python train.py --dataset="retinal OCT scans (Kermany 2017)" --encoder_norm_position="pre" --encoder_bias="none" --norm_pix_loss=false --lr_schedule="wsd"
Rows from block 5 of the encoder of a small masked image model, named by matrix and row number. Rows with one number belong to one neuron. Each number is 50 + 12 x the weight over its row's rms, rounded and kept within 0 to 99. All counts start at 0.
After each neuron's rows are labels from the 100 images, of 14848, where the neuron reaches its highest value: "top examples" is what is common among them. Only what is clearly more common there than usual is listed. The data: retinal OCT scans (Kermany 2017).
# fc1: MLP up (encoder.blocks.5.mlp.fc1.weight, 384x128), inputs 64-127
# fc2: MLP down (encoder.blocks.5.mlp.fc2.weight, 128x384, transposed), outputs 64-127

fc1.163:32 51 40 66 63 59 35 34 29 39 54 14 53 51 22 49 24 66 54 50 57 42 40 56 61 40 50 70 55 67 48 33 49 42 66 69 35 52 62 37 33 50 54 52 63 48 43 55 64 34 26 47 48 67 45 42 57 41 36 60 67 49 53 55
fc2.163:58 41 55 53 65 44 33 57 51 57 63 55 64 46 70 60 51 37 48 49 74 31 26 64 43 54 50 52 51 33 55 67 45 51 58 46 50 56 52 16 51 47 52 48 33 60 35 89 52 29 36 58 47 61 59 64 43 51 44 49 61 68 67 63
top examples: finding: normal

fc1.351:32 40 61 36 50 57 41 62 56 59 65 50 66 60 51 34 44 49 44 58 28 33 64 37 62 34 40 67 47 27 57 68 71 53 51 60 55 47 46 60 67 41 68 39 55 43 66 39 46 49 52 41 48 55 26 54 48 43 52 47 41 64 49 49
fc2.351:71 54 41 45 50 66 49 58 29 14 40 49 46 41 56 50 58 70 30 52 40 50 45 69 32 47 55 56 48 57 42 49 44 27 50 47 33 55 63 51 38 56 43 37 65 67 47 65 52 42 56 62 40 47 66 51 66 36 69 59 35 62 47 50
top examples: finding: diabetic macular edema

fc1.318:37 56 42 57 73 63 54 38 56 47 51 30 37 56 41 42 33 50 53 55 40 68 52 77 56 51 49 70 68 63 32 61 54 43 65 49 34 51 44 52 41 39 48 42 46 58 55 56 67 33 69 34 53 46 49 55 61 49 59 35 42 35 45 43
fc2.318:53 46 65 37 35 50 60 47 51 62 51 53 31 58 50 69 70 41 58 41 33 46 56 40 65 58 31 38 35 46 54 42 53 56 55 36 45 55 57 52 67 47 58 33 43 63 57 37 42 60 60 48 50 38 49 48 36 53 48 70 49 54 44 58
top examples: finding: normal

fc1.189:41 55 63 50 63 52 41 19 64 47 60 51 47 62 52 48 44 40 42 38 69 11 42 50 65 25 43 60 46 54 43 51 39 53 32 43 45 64 61 50 58 52 69 34 51 34 42 58 59 63 44 57 37 38 49 39 73 64 58 57 65 26 38 81
fc2.189:53 39 49 47 59 43 54 63 48 55 43 48 36 63 75 41 41 52 64 61 64 41 58 55 28 67 64 43 54 35 62 51 42 50 64 43 57 38 48 41 55 47 51 51 40 55 45 49 47 49 47 28 63 43 64 53 47 50 50 51 53 44 47 40
top examples: finding: normal

fc1.123:39 44 48 56 73 49 52 35 44 71 51 57 65 54 27 52 56 38 68 46 48 63 50 44 64 32 57 37 37 60 55 48 44 67 53 67 73 51 55 39 23 62 38 56 59 54 63 67 54 47 47 49 47 31 53 58 59 39 38 35 62 62 43 48
fc2.123:61 77 32 41 34 42 44 58 54 34 44 24 28 52 38 61 54 70 55 50 58 45 62 63 39 47 42 47 71 65 47 46 52 36 33 40 22 44 41 54 50 27 43 45 57 52 59 54 58 54 67 36 61 54 41 54 65 50 72 36 39 32 45 62
top examples: finding: diabetic macular edema

fc1.121:50 46 56 80 50 60 52 43 46 52 43 59 46 50 56 32 53 48 64 44 77 59 37 53 77 44 16 46 53 62 35 45 44 54 67 38 60 39 38 17 51 57 35 53 69 46 64 62 51 37 50 53 44 29 48 51 39 40 61 70 61 55 71 42
fc2.121:57 58 47 43 56 43 53 58 58 61 59 64 37 45 45 63 55 58 55 57 47 61 51 30 36 33 58 41 57 57 48 48 47 38 50 58 32 81 39 56 56 60 47 62 52 36 27 54 62 63 55 57 61 46 54 75 43 60 64 13 54 47 45 73
top examples: finding: diabetic macular edema

fc1.270:67 36 63 42 63 55 36 41 49 56 49 58 43 66 41 51 37 49 65 50 56 35 74 47 40 26 35 33 57 52 49 66 76 50 68 46 28 39 59 36 49 59 54 30 43 43 68 53 35 40 37 60 34 76 40 40 60 58 78 40 37 44 43 60
fc2.270:32 36 46 58 51 35 40 45 52 73 63 29 52 54 67 60 39 22 34 52 46 47 50 35 49 57 64 46 60 63 39 54 43 57 49 56 40 44 58 46 27 56 64 47 53 55 43 60 41 50 45 38 38 52 60 32 54 38 61 52 58 86 48 66
top examples: finding: normal

fc1.193:53 50 46 39 52 57 49 60 31 46 26 46 42 56 55 61 34 52 42 57 34 53 39 64 53 46 40 86 40 53 43 52 45 46 57 39 69 48 69 59 50 46 46 19 42 50 37 40 49 50 48 08 61 42 12 57 33 69 58 47 43 49 47 54
fc2.193:63 69 51 54 63 48 37 37 67 52 58 76 42 54 57 58 57 70 59 47 41 59 36 44 67 55 31 46 71 31 52 47 61 56 38 67 34 51 47 51 61 73 42 41 71 51 52 58 50 59 55 75 58 42 69 38 25 42 69 42 57 59 30 52
top examples: finding: normal

fc1.91:61 64 48 64 54 46 63 28 56 35 63 40 50 64 27 46 52 59 52 52 42 70 44 63 57 46 47 60 48 46 56 55 56 34 70 41 49 33 40 57 56 58 43 42 42 41 57 35 63 54 49 49 55 52 52 29 46 39 53 51 29 55 34 48
fc2.91:41 23 52 70 64 61 71 49 47 44 43 42 51 36 47 61 51 52 53 57 50 40 71 43 46 56 44 43 43 28 27 32 30 52 50 53 42 55 59 54 63 37 63 47 38 46 62 43 51 56 38 41 39 51 58 64 65 67 32 44 45 58 69 80
top examples: finding: normal

fc1.140:55 44 38 36 49 68 60 69 47 52 44 45 48 46 74 71 56 49 76 47 39 70 48 56 54 45 53 32 29 45 37 74 51 36 60 58 54 51 52 61 44 42 49 28 43 55 59 58 37 46 37 67 83 50 39 53 63 45 37 48 61 43 73 49
fc2.140:35 41 42 64 43 45 42 56 56 81 35 38 71 55 62 43 46 26 51 30 59 74 58 47 57 67 47 56 50 38 68 50 49 52 55 44 48 60 32 44 38 30 61 63 66 49 48 48 64 40 75 49 35 48 62 61 48 57 49 52 52 65 34 63
top examples: finding: normal

fc1.58:26 47 62 58 45 45 25 24 54 71 37 52 23 42 54 48 39 69 54 33 65 30 52 42 62 46 49 67 40 48 55 31 64 66 58 31 42 29 58 42 45 61 71 67 42 47 32 46 46 40 44 62 35 44 54 41 67 44 54 61 61 50 37 70
fc2.58:38 55 58 57 73 45 66 54 63 68 35 33 53 50 48 65 57 39 49 45 53 65 55 31 54 50 34 64 55 43 50 53 52 62 51 39 69 36 55 18 32 22 61 56 67 59 56 61 61 41 58 59 60 47 81 46 51 50 57 44 64 54 34 69
top examples: finding: normal

fc1.93:59 67 42 66 66 62 48 66 47 51 38 53 55 66 50 52 60 53 40 37 61 45 50 73 58 52 41 55 36 57 67 48 42 39 32 68 39 51 37 70 24 52 56 21 37 57 57 71 50 42 51 38 39 51 17 31 32 64 53 37 62 77 67 53
fc2.93:48 42 52 43 44 49 63 34 64 57 29 51 56 42 64 20 30 50 58 78 56 45 39 35 52 35 55 27 31 62 51 46 49 48 54 39 71 38 35 27 78 57 49 57 65 47 43 43 47 42 50 52 57 49 51 58 58 35 34 57 46 11 55 34
top examples: finding: diabetic macular edema

fc1.211:46 40 55 40 27 47 39 42 55 41 70 37 42 59 37 52 46 61 45 72 34 51 56 48 60 69 44 65 45 62 42 46 28 56 83 37 40 41 51 48 61 58 34 52 52 69 52 66 57 51 31 68 48 34 62 50 31 38 44 61 35 25 56 52
fc2.211:35 56 44 46 46 57 51 66 31 62 44 48 34 46 64 27 61 45 62 35 35 18 53 53 64 36 67 51 79 45 70 60 66 53 34 59 57 60 47 45 20 67 40 44 50 56 59 53 44 48 42 36 43 49 44 45 68 41 50 23 47 48 51 28
top examples: finding: normal

fc1.168:32 46 37 51 43 49 45 36 62 64 56 42 44 46 44 29 41 44 58 55 48 07 43 58 49 59 66 47 53 44 44 40 67 51 60 61 30 68 47 61 73 48 48 43 59 38 48 36 46 41 28 44 70 66 44 55 25 60 37 68 45 51 35 78
fc2.168:51 38 24 48 56 46 48 38 37 37 54 44 45 51 39 40 36 68 67 27 42 52 49 54 57 36 55 41 73 49 28 36 34 48 54 49 59 55 36 53 71 29 35 59 55 49 56 68 55 40 55 64 37 38 42 57 54 59 47 69 47 67 34 68
top examples: finding: diabetic macular edema

fc1.280:31 63 65 43 52 45 61 55 61 59 29 37 37 44 45 75 54 60 56 36 72 46 66 59 56 57 67 49 52 43 42 53 65 41 46 58 47 51 52 47 52 39 35 38 65 38 91 56 60 38 55 51 43 61 39 54 49 30 48 58 81 54 81 44
fc2.280:55 58 48 34 46 53 64 44 46 46 60 72 60 52 32 26 63 51 53 52 39 42 46 60 50 59 41 68 81 62 49 54 36 59 56 49 45 64 38 41 41 57 48 63 34 57 29 53 35 49 39 67 32 49 62 61 40 62 48 41 38 53 25 58
top examples: finding: diabetic macular edema

fc1.11:36 59 49 48 49 50 68 72 43 59 62 67 35 42 57 31 34 41 43 72 76 64 65 32 46 30 47 71 62 64 50 38 52 44 42 72 56 57 46 46 28 51 36 54 49 13 41 53 56 40 43 62 33 52 46 23 37 42 30 55 48 48 83 30
fc2.11:50 64 54 45 53 42 20 27 70 66 48 34 63 55 49 58 55 23 47 31 41 47 49 42 57 36 50 59 49 63 48 74 44 41 52 53 35 60 63 36 47 63 44 53 55 62 50 51 64 64 38 38 42 50 25 50 53 46 53 35 61 62 29 81
top examples: finding: diabetic macular edema

fc1.45:47 37 45 59 61 44 32 63 34 89 61 55 61 62 50 54 42 39 57 49 50 49 51 35 68 38 62 42 43 40 33 43 57 52 37 46 67 32 38 40 64 63 64 63 54 55 53 66 20 69 45 56 50 59 41 48 39 46 27 57 64 61 32 44
fc2.45:50 46 53 55 33 51 56 77 49 34 43 53 56 71 30 56 48 62 40 31 45 52 56 42 48 41 44 42 38 64 61 43 67 41 67 59 41 60 37 56 50 69 40 50 42 41 76 49 52 47 48 42 62 39 65 68 62 57 56 24 27 34 62 60
top examples: finding: diabetic macular edema

fc1.169:46 41 35 61 62 50 46 43 37 50 51 79 51 37 43 75 53 54 68 58 58 72 52 70 40 58 39 51 25 40 36 48 41 31 57 47 62 42 52 63 59 47 42 42 49 47 66 45 46 37 58 46 52 57 47 24 46 26 28 68 56 26 62 31
fc2.169:36 47 45 34 36 65 54 52 45 71 26 57 54 43 56 45 25 45 38 60 75 37 47 44 43 48 55 57 61 45 69 37 30 56 60 60 69 66 58 38 43 44 52 35 27 54 51 59 48 52 66 59 67 59 53 57 53 69 63 56 67 34 78 38
top examples: finding: normal

fc1.24:40 40 58 29 54 43 57 58 61 46 43 41 45 40 54 59 39 50 54 69 47 39 51 51 74 42 72 60 57 45 47 44 60 50 54 36 63 69 55 60 54 54 62 44 55 36 59 57 60 45 38 58 43 55 55 54 59 29 27 37 40 57 54 28
fc2.24:55 44 38 60 50 52 58 59 53 45 24 53 57 57 54 71 56 36 33 55 48 53 61 72 34 79 41 43 30 44 62 48 51 52 57 55 42 23 39 57 54 44 61 49 65 67 43 66 56 53 49 15 62 55 50 40 43 86 47 29 37 58 40 48
top examples: finding: normal

fc1.72:62 43 60 41 49 41 50 43 48 38 45 39 53 53 44 58 55 50 50 49 47 51 55 56 77 58 42 61 56 50 25 28 42 42 47 35 40 50 42 60 41 70 53 75 67 67 32 45 52 75 37 56 33 49 61 41 19 49 34 45 56 52 49 33
fc2.72:53 44 60 51 47 42 44 45 43 53 60 55 46 30 68 29 61 43 54 45 34 50 61 44 43 48 62 44 29 37 54 65 71 41 36 47 43 40 55 49 47 62 31 49 51 56 49 50 43 42 39 30 50 68 43 55 61 46 44 24 42 54 51 41
top examples: finding: normal

fc1.48:45 64 67 68 63 69 52 62 70 43 47 50 55 59 30 52 74 62 41 66 44 47 46 46 74 39 57 66 58 26 59 45 70 40 52 47 69 43 59 52 48 56 35 60 58 55 74 52 63 55 36 39 68 60 44 47 45 59 57 51 60 48 50 60
fc2.48:65 26 56 57 52 55 45 46 50 45 59 68 48 38 55 54 53 69 54 36 43 52 56 56 42 64 71 64 41 38 81 25 46 58 38 62 54 55 47 34 47 47 34 64 43 67 42 40 81 40 45 35 42 56 52 38 52 61 67 51 40 57 67 34
top examples: finding: diabetic macular edema

fc1.329:50 43 41 36 67 46 32 68 50 60 60 44 54 47 58 45 37 29 65 26 27 45 54 50 52 36 60 54 40 40 39 40 56 48 30 51 64 39 27 55 58 59 56 38 43 56 59 45 42 39 58 45 23 65 39 44 42 33 63 44 64 24 29 27
fc2.329:58 58 57 64 57 53 74 31 66 28 23 41 55 58 49 52 69 62 33 65 71 52 59 63 46 63 42 58 43 44 48 48 56 43 58 37 34 37 52 45 48 44 56 42 57 39 43 63 47 43 74 38 62 22 62 39 50 57 48 21 40 63 68 48
top examples: finding: normal

fc1.75:56 38 64 51 61 25 41 55 36 36 63 50 72 70 39 45 50 39 36 44 43 42 39 48 69 47 38 69 37 76 55 57 38 57 60 46 51 78 46 56 47 58 53 56 50 55 28 71 48 49 47 56 49 53 58 41 46 50 59 31 51 55 50 33
fc2.75:50 53 60 43 50 32 49 69 56 62 37 60 35 38 49 71 63 64 67 61 58 55 79 52 41 58 65 27 69 49 47 64 54 45 18 57 37 41 38 54 35 59 42 58 52 54 57 31 47 53 57 39 51 37 47 46 58 34 58 56 44 69 49 35
top examples: finding: diabetic macular edema

fc1.300:50 37 65 58 60 34 39 25 44 45 49 44 37 43 65 52 53 37 71 56 38 66 30 56 47 48 64 47 49 44 35 50 62 36 57 51 38 34 48 42 28 58 46 25 46 53 32 44 48 59 45 41 35 28 31 50 53 67 42 61 57 70 56 61
fc2.300:45 46 57 59 28 49 64 59 66 52 80 53 35 38 41 41 51 25 37 28 44 47 64 53 51 50 49 45 30 61 53 52 55 47 48 49 73 56 57 55 60 66 63 56 50 48 51 43 53 37 44 25 67 62 49 35 39 83 42 30 54 63 67 40
top examples: finding: diabetic macular edema

fc1.222:43 43 56 39 62 66 30 54 37 64 65 53 64 67 37 45 31 40 70 62 37 46 40 57 44 67 49 66 07 44 63 43 54 44 52 43 53 39 64 59 50 47 45 41 44 41 42 50 57 61 47 54 44 47 51 34 23 60 33 52 46 39 36 80
fc2.222:69 52 38 53 46 49 60 34 57 28 50 66 54 40 57 41 56 54 52 66 47 41 70 53 32 58 64 35 62 44 81 28 47 45 50 32 41 60 25 42 52 70 59 56 62 47 36 73 47 36 50 49 64 51 57 69 62 55 48 36 51 29 43 32
top examples: finding: normal

fc1.144:36 56 60 49 43 32 44 51 56 56 41 60 49 61 61 59 65 65 64 57 67 48 49 40 32 63 68 52 41 44 45 73 52 26 55 50 47 58 61 64 46 65 35 44 53 52 47 52 50 38 51 38 72 24 50 37 45 10 29 65 67 41 61 22
fc2.144:38 56 58 52 48 61 35 26 38 60 25 23 56 42 31 40 55 26 21 47 64 68 63 45 31 45 38 52 65 55 40 50 39 40 53 30 51 49 39 22 43 38 47 33 51 39 35 56 54 33 56 52 40 72 47 43 47 54 58 49 50 51 58 35
top examples: finding: normal

fc1.364:47 48 61 56 46 45 58 46 66 32 56 27 51 52 41 51 61 57 62 83 36 46 69 58 33 40 48 39 53 65 37 63 67 51 50 37 70 44 27 56 31 51 52 24 36 59 62 51 42 29 52 50 38 54 30 47 57 75 51 51 47 47 61 37
fc2.364:58 30 48 69 39 46 48 41 70 32 56 41 56 40 52 56 36 38 55 35 62 72 60 46 55 58 43 59 61 44 46 43 44 41 70 79 42 45 53 33 54 40 39 55 65 55 57 46 46 28 37 35 65 31 59 48 42 46 54 45 54 57 62 29
top examples: finding: diabetic macular edema

fc1.185:27 60 62 60 62 55 67 43 50 49 41 44 44 56 31 60 60 42 66 39 49 64 28 55 38 49 62 51 60 56 56 39 59 58 45 54 46 65 64 61 41 54 62 64 44 60 68 44 59 43 51 25 54 67 45 34 39 42 35 69 29 44 46 58
fc2.185:55 38 63 48 34 50 76 45 24 42 57 75 46 36 34 50 57 67 35 48 34 50 64 49 45 56 46 55 55 66 47 55 36 58 48 32 59 53 56 44 74 44 55 57 45 52 49 41 47 55 57 71 45 44 41 42 38 82 76 62 73 73 52 60
top examples: finding: diabetic macular edema

fc1.310:46 64 34 64 55 53 68 44 49 56 38 52 53 51 48 48 71 34 52 67 43 25 66 42 30 54 54 52 48 29 52 56 51 51 51 51 28 53 55 67 56 53 19 32 52 54 42 33 41 23 34 38 63 62 32 38 44 39 37 49 53 77 63 53
fc2.310:44 59 57 63 70 47 18 64 45 55 27 49 28 66 30 53 39 29 49 48 42 44 44 50 73 43 63 40 72 61 59 57 42 68 43 29 52 57 57 36 42 48 64 67 78 57 56 62 55 74 49 82 56 54 45 37 46 58 51 48 43 64 25 63
top examples: finding: diabetic macular edema

fc1.204:51 26 63 44 65 49 42 49 61 52 61 46 26 68 18 37 53 38 45 64 47 37 67 48 55 44 53 38 54 60 54 66 48 46 57 56 56 46 60 52 53 45 44 24 46 46 48 54 35 29 31 43 35 46 54 46 57 41 47 37 54 53 64 44
fc2.204:48 67 51 45 41 38 52 52 38 42 41 61 34 25 63 32 67 50 25 56 44 46 49 61 49 38 37 47 52 57 50 26 64 54 53 41 54 47 60 48 60 42 30 56 65 39 56 42 49 32 44 50 47 36 44 51 59 50 34 59 40 47 53 36
top examples: finding: diabetic macular edema

fc1.105:29 59 55 42 53 51 29 48 30 72 32 47 56 46 57 61 51 48 51 41 84 41 49 38 62 35 45 47 64 66 57 35 61 29 69 51 42 39 43 44 48 47 63 59 57 69 15 53 47 35 43 46 37 73 61 46 71 41 35 39 72 43 53 61
fc2.105:43 38 53 47 54 57 41 51 78 72 47 40 62 52 25 68 32 28 45 47 56 47 51 45 48 39 35 68 59 65 31 41 39 59 52 40 62 42 71 51 53 52 36 53 36 31 50 38 61 58 43 63 47 48 72 50 53 56 47 56 49 66 57 41
top examples: finding: normal

fc1.347:61 58 51 40 65 51 56 47 26 40 28 42 51 68 73 48 62 62 41 52 36 31 47 48 52 62 52 59 30 61 54 25 56 44 36 44 51 50 47 60 41 61 54 69 58 47 35 33 67 54 37 49 59 56 62 41 50 27 44 24 58 50 63 61
fc2.347:41 18 66 59 52 47 39 52 49 51 77 58 49 42 67 37 42 58 48 39 62 46 71 23 44 67 63 48 52 49 70 57 51 62 39 53 52 64 24 64 56 58 49 52 55 63 47 83 52 65 45 50 48 56 59 50 47 57 55 63 48 44 78 33
top examples: finding: diabetic macular edema

fc1.116:59 31 32 63 62 38 53 66 53 49 40 50 37 70 73 30 68 49 60 28 32 54 38 52 52 34 24 54 42 49 36 61 32 58 42 56 72 50 33 54 44 41 60 27 57 61 52 68 52 46 45 41 40 54 41 22 56 44 34 49 58 68 43 42
fc2.116:41 57 61 50 36 48 46 47 60 83 51 42 66 33 55 45 32 32 43 52 59 50 42 56 60 54 67 42 33 68 45 29 71 34 63 59 35 45 40 40 64 59 43 58 44 54 58 39 38 68 60 61 69 69 44 60 51 67 64 53 68 58 63 71
top examples: finding: diabetic macular edema

fc1.167:31 62 47 47 61 43 56 48 41 49 74 44 18 59 53 58 65 51 60 64 81 48 49 54 56 76 27 57 53 48 47 68 52 57 67 61 36 61 51 60 53 38 63 53 42 38 61 65 49 69 47 46 37 50 48 35 49 45 41 48 53 64 57 45
fc2.167:47 34 57 47 40 52 37 66 63 59 27 66 83 50 52 39 39 51 32 50 30 44 55 48 51 16 73 34 56 59 56 26 54 50 52 57 51 40 47 37 53 60 46 53 51 64 46 35 43 46 57 60 63 51 53 69 59 54 52 42 45 36 46 71
top examples: finding: diabetic macular edema

fc1.328:52 47 73 73 46 63 41 42 34 58 40 65 44 50 44 55 40 49 60 55 38 42 55 63 44 59 45 63 67 19 42 49 40 33 52 41 36 49 54 37 63 51 57 45 34 52 41 50 57 37 65 19 59 71 42 44 67 63 61 52 50 58 72 46
fc2.328:53 64 58 57 45 35 66 38 80 41 47 35 46 67 47 48 61 46 69 40 49 59 62 59 43 42 60 29 53 52 61 57 61 29 42 39 25 58 36 66 70 43 54 40 54 29 53 62 51 59 57 76 47 43 47 72 59 52 28 34 54 35 20 31
top examples: finding: normal

fc1.135:58 52 64 53 48 79 38 49 45 45 55 53 58 56 57 59 63 48 45 47 36 66 62 31 43 55 48 51 50 37 56 35 64 56 71 29 71 41 65 42 50 64 41 56 40 57 41 53 52 47 69 54 51 35 74 42 66 48 48 58 37 38 54 56
fc2.135:44 67 23 25 37 53 62 33 64 54 74 48 61 65 43 41 55 42 47 38 48 50 57 56 59 57 47 64 10 66 63 45 54 40 54 32 48 58 46 47 62 39 60 54 63 48 50 45 42 54 54 39 61 56 29 61 43 47 40 48 65 44 60 49
top examples: finding: normal

fc1.37:66 46 56 51 39 67 87 33 37 65 57 55 57 57 43 53 57 50 57 39 33 51 59 44 66 50 41 56 55 56 46 55 55 45 60 62 50 54 41 64 70 24 60 37 35 44 62 44 38 57 42 50 51 33 57 46 44 51 64 27 31 19 65 52
fc2.37:44 47 52 66 32 36 40 53 55 57 64 40 60 43 51 64 50 27 60 51 36 20 54 47 45 38 35 40 68 73 46 42 63 22 46 44 26 45 65 44 32 60 62 56 67 48 75 53 49 67 50 62 37 50 50 49 58 20 56 59 52 67 46 83
top examples: finding: normal

fc1.99:48 50 45 50 72 55 41 43 54 53 46 35 43 61 46 43 63 49 59 57 44 45 15 35 35 34 57 59 37 40 45 58 40 54 65 61 40 47 53 37 56 65 66 28 67 44 69 46 47 42 30 43 45 35 57 49 50 44 45 58 26 64 33 49
fc2.99:63 37 56 45 50 59 53 41 54 50 69 58 64 45 43 40 59 60 40 43 50 61 57 41 66 58 52 46 52 68 50 51 62 40 56 54 40 35 58 74 47 46 41 47 62 42 47 34 36 47 59 37 53 59 52 47 43 33 45 38 59 54 57 48
top examples: finding: normal

fc1.378:61 37 26 49 54 52 40 73 66 51 37 57 40 61 71 58 55 71 82 34 33 39 42 45 42 61 37 60 36 49 58 51 46 55 39 67 58 36 38 55 42 43 36 40 68 52 68 52 16 36 50 31 65 47 37 49 43 53 55 47 47 54 61 44
fc2.378:54 61 38 61 49 45 63 47 58 72 50 42 67 40 36 19 45 35 57 53 39 46 64 72 69 41 47 46 41 62 39 51 47 34 63 55 32 69 22 35 54 45 61 70 43 42 28 75 54 75 44 73 44 59 58 39 66 58 48 56 68 65 52 67
top examples: finding: normal

fc1.76:50 28 68 66 59 57 61 61 34 54 36 43 46 59 68 25 52 55 38 56 47 46 45 71 67 58 50 57 51 17 51 57 43 49 54 62 72 44 37 57 48 59 54 50 71 52 41 57 50 45 31 74 40 56 52 42 57 20 51 53 39 22 46 31
fc2.76:62 52 34 56 49 43 41 29 63 51 39 31 63 31 59 72 50 37 23 50 55 58 45 47 40 47 50 47 50 69 34 42 54 43 49 72 08 41 53 57 47 72 53 62 43 39 56 43 42 51 58 50 48 47 39 55 52 57 57 56 55 54 64 59
top examples: finding: diabetic macular edema

fc1.118:51 52 65 75 52 80 10 39 60 44 39 37 41 55 50 73 50 23 60 26 58 37 43 38 62 53 69 51 42 47 39 39 62 40 53 39 58 38 47 56 57 45 45 53 43 54 58 56 38 45 62 61 39 53 55 38 39 52 45 55 72 66 34 52
fc2.118:49 54 53 43 65 33 65 62 76 60 40 44 49 42 38 50 69 56 43 38 55 65 44 54 56 50 19 33 53 56 55 59 55 47 64 26 61 23 54 61 34 42 53 52 67 56 35 47 51 61 64 32 70 52 43 69 60 53 30 48 56 58 31 62
top examples: finding: normal

fc1.117:62 65 38 59 50 49 57 48 52 70 40 55 64 52 23 55 67 60 76 46 72 51 46 70 51 49 53 44 64 43 47 27 60 43 42 57 34 59 57 43 25 38 54 56 57 48 61 55 50 55 38 48 44 66 18 37 41 60 48 49 60 75 59 53
fc2.117:50 47 48 46 58 49 48 44 49 42 45 77 47 40 75 41 30 44 48 36 36 47 43 39 49 46 65 47 32 58 70 62 37 61 37 39 57 49 56 34 72 46 48 39 38 62 27 57 36 57 43 76 43 25 70 66 35 47 45 54 69 44 54 44
top examples: finding: diabetic macular edema

fc1.273:60 46 72 54 39 40 42 47 62 35 36 50 47 48 49 40 71 52 41 56 45 46 30 65 52 56 22 41 39 55 57 63 45 40 58 49 23 50 67 66 52 54 49 50 46 50 11 69 58 56 44 31 42 33 38 48 34 37 67 63 55 71 57 52
fc2.273:40 35 76 56 45 41 50 56 64 54 65 64 40 47 50 46 49 64 47 47 33 37 58 38 55 50 54 43 40 39 46 36 53 54 38 43 75 46 39 51 69 43 51 49 56 73 57 74 42 37 39 43 53 41 56 42 36 74 51 68 71 35 34 39
top examples: finding: diabetic macular edema

fc1.249:35 37 45 55 54 60 65 54 46 41 57 62 46 50 64 55 51 48 42 47 59 57 44 45 33 61 51 59 52 32 52 54 43 44 62 55 64 64 44 50 52 43 60 39 56 42 47 50 42 23 47 49 80 50 34 51 39 46 34 65 62 22 73 34
fc2.249:35 48 43 35 29 45 31 50 37 80 59 57 68 46 50 57 29 65 63 62 56 35 47 52 56 55 41 57 50 30 74 40 26 60 28 47 53 47 69 62 34 37 44 57 39 49 48 38 57 59 69 51 54 57 53 47 57 49 62 65 56 54 66 53
top examples: finding: diabetic macular edema

fc1.156:74 45 70 55 45 44 68 10 41 59 52 54 41 43 29 51 59 38 51 45 42 45 71 59 41 60 49 64 53 42 51 54 48 45 45 55 32 60 58 50 60 49 54 41 19 39 48 35 47 50 40 34 40 45 42 52 43 68 61 38 66 26 67 70
fc2.156:51 54 51 47 48 53 35 53 65 46 39 29 33 39 45 36 53 51 69 45 41 56 54 32 36 47 33 35 57 49 49 29 52 36 49 37 65 49 35 44 47 53 58 63 74 48 58 66 52 66 64 63 46 73 59 48 58 42 41 53 29 40 38 69
top examples: finding: normal

fc1.111:41 42 32 63 47 52 74 36 29 55 36 68 34 41 50 27 51 49 59 66 55 79 18 46 61 45 50 54 49 36 49 43 44 71 66 62 39 36 28 28 52 43 50 53 58 55 45 61 59 57 48 60 45 43 23 64 47 45 67 66 56 42 68 37
fc2.111:44 42 57 51 49 29 52 43 50 49 61 44 51 35 58 51 59 70 32 51 32 24 67 51 49 52 29 50 27 63 65 44 55 38 43 51 41 77 56 50 34 46 56 57 46 37 66 53 59 74 47 73 54 61 46 82 36 52 42 55 35 53 62 59
top examples: finding: diabetic macular edema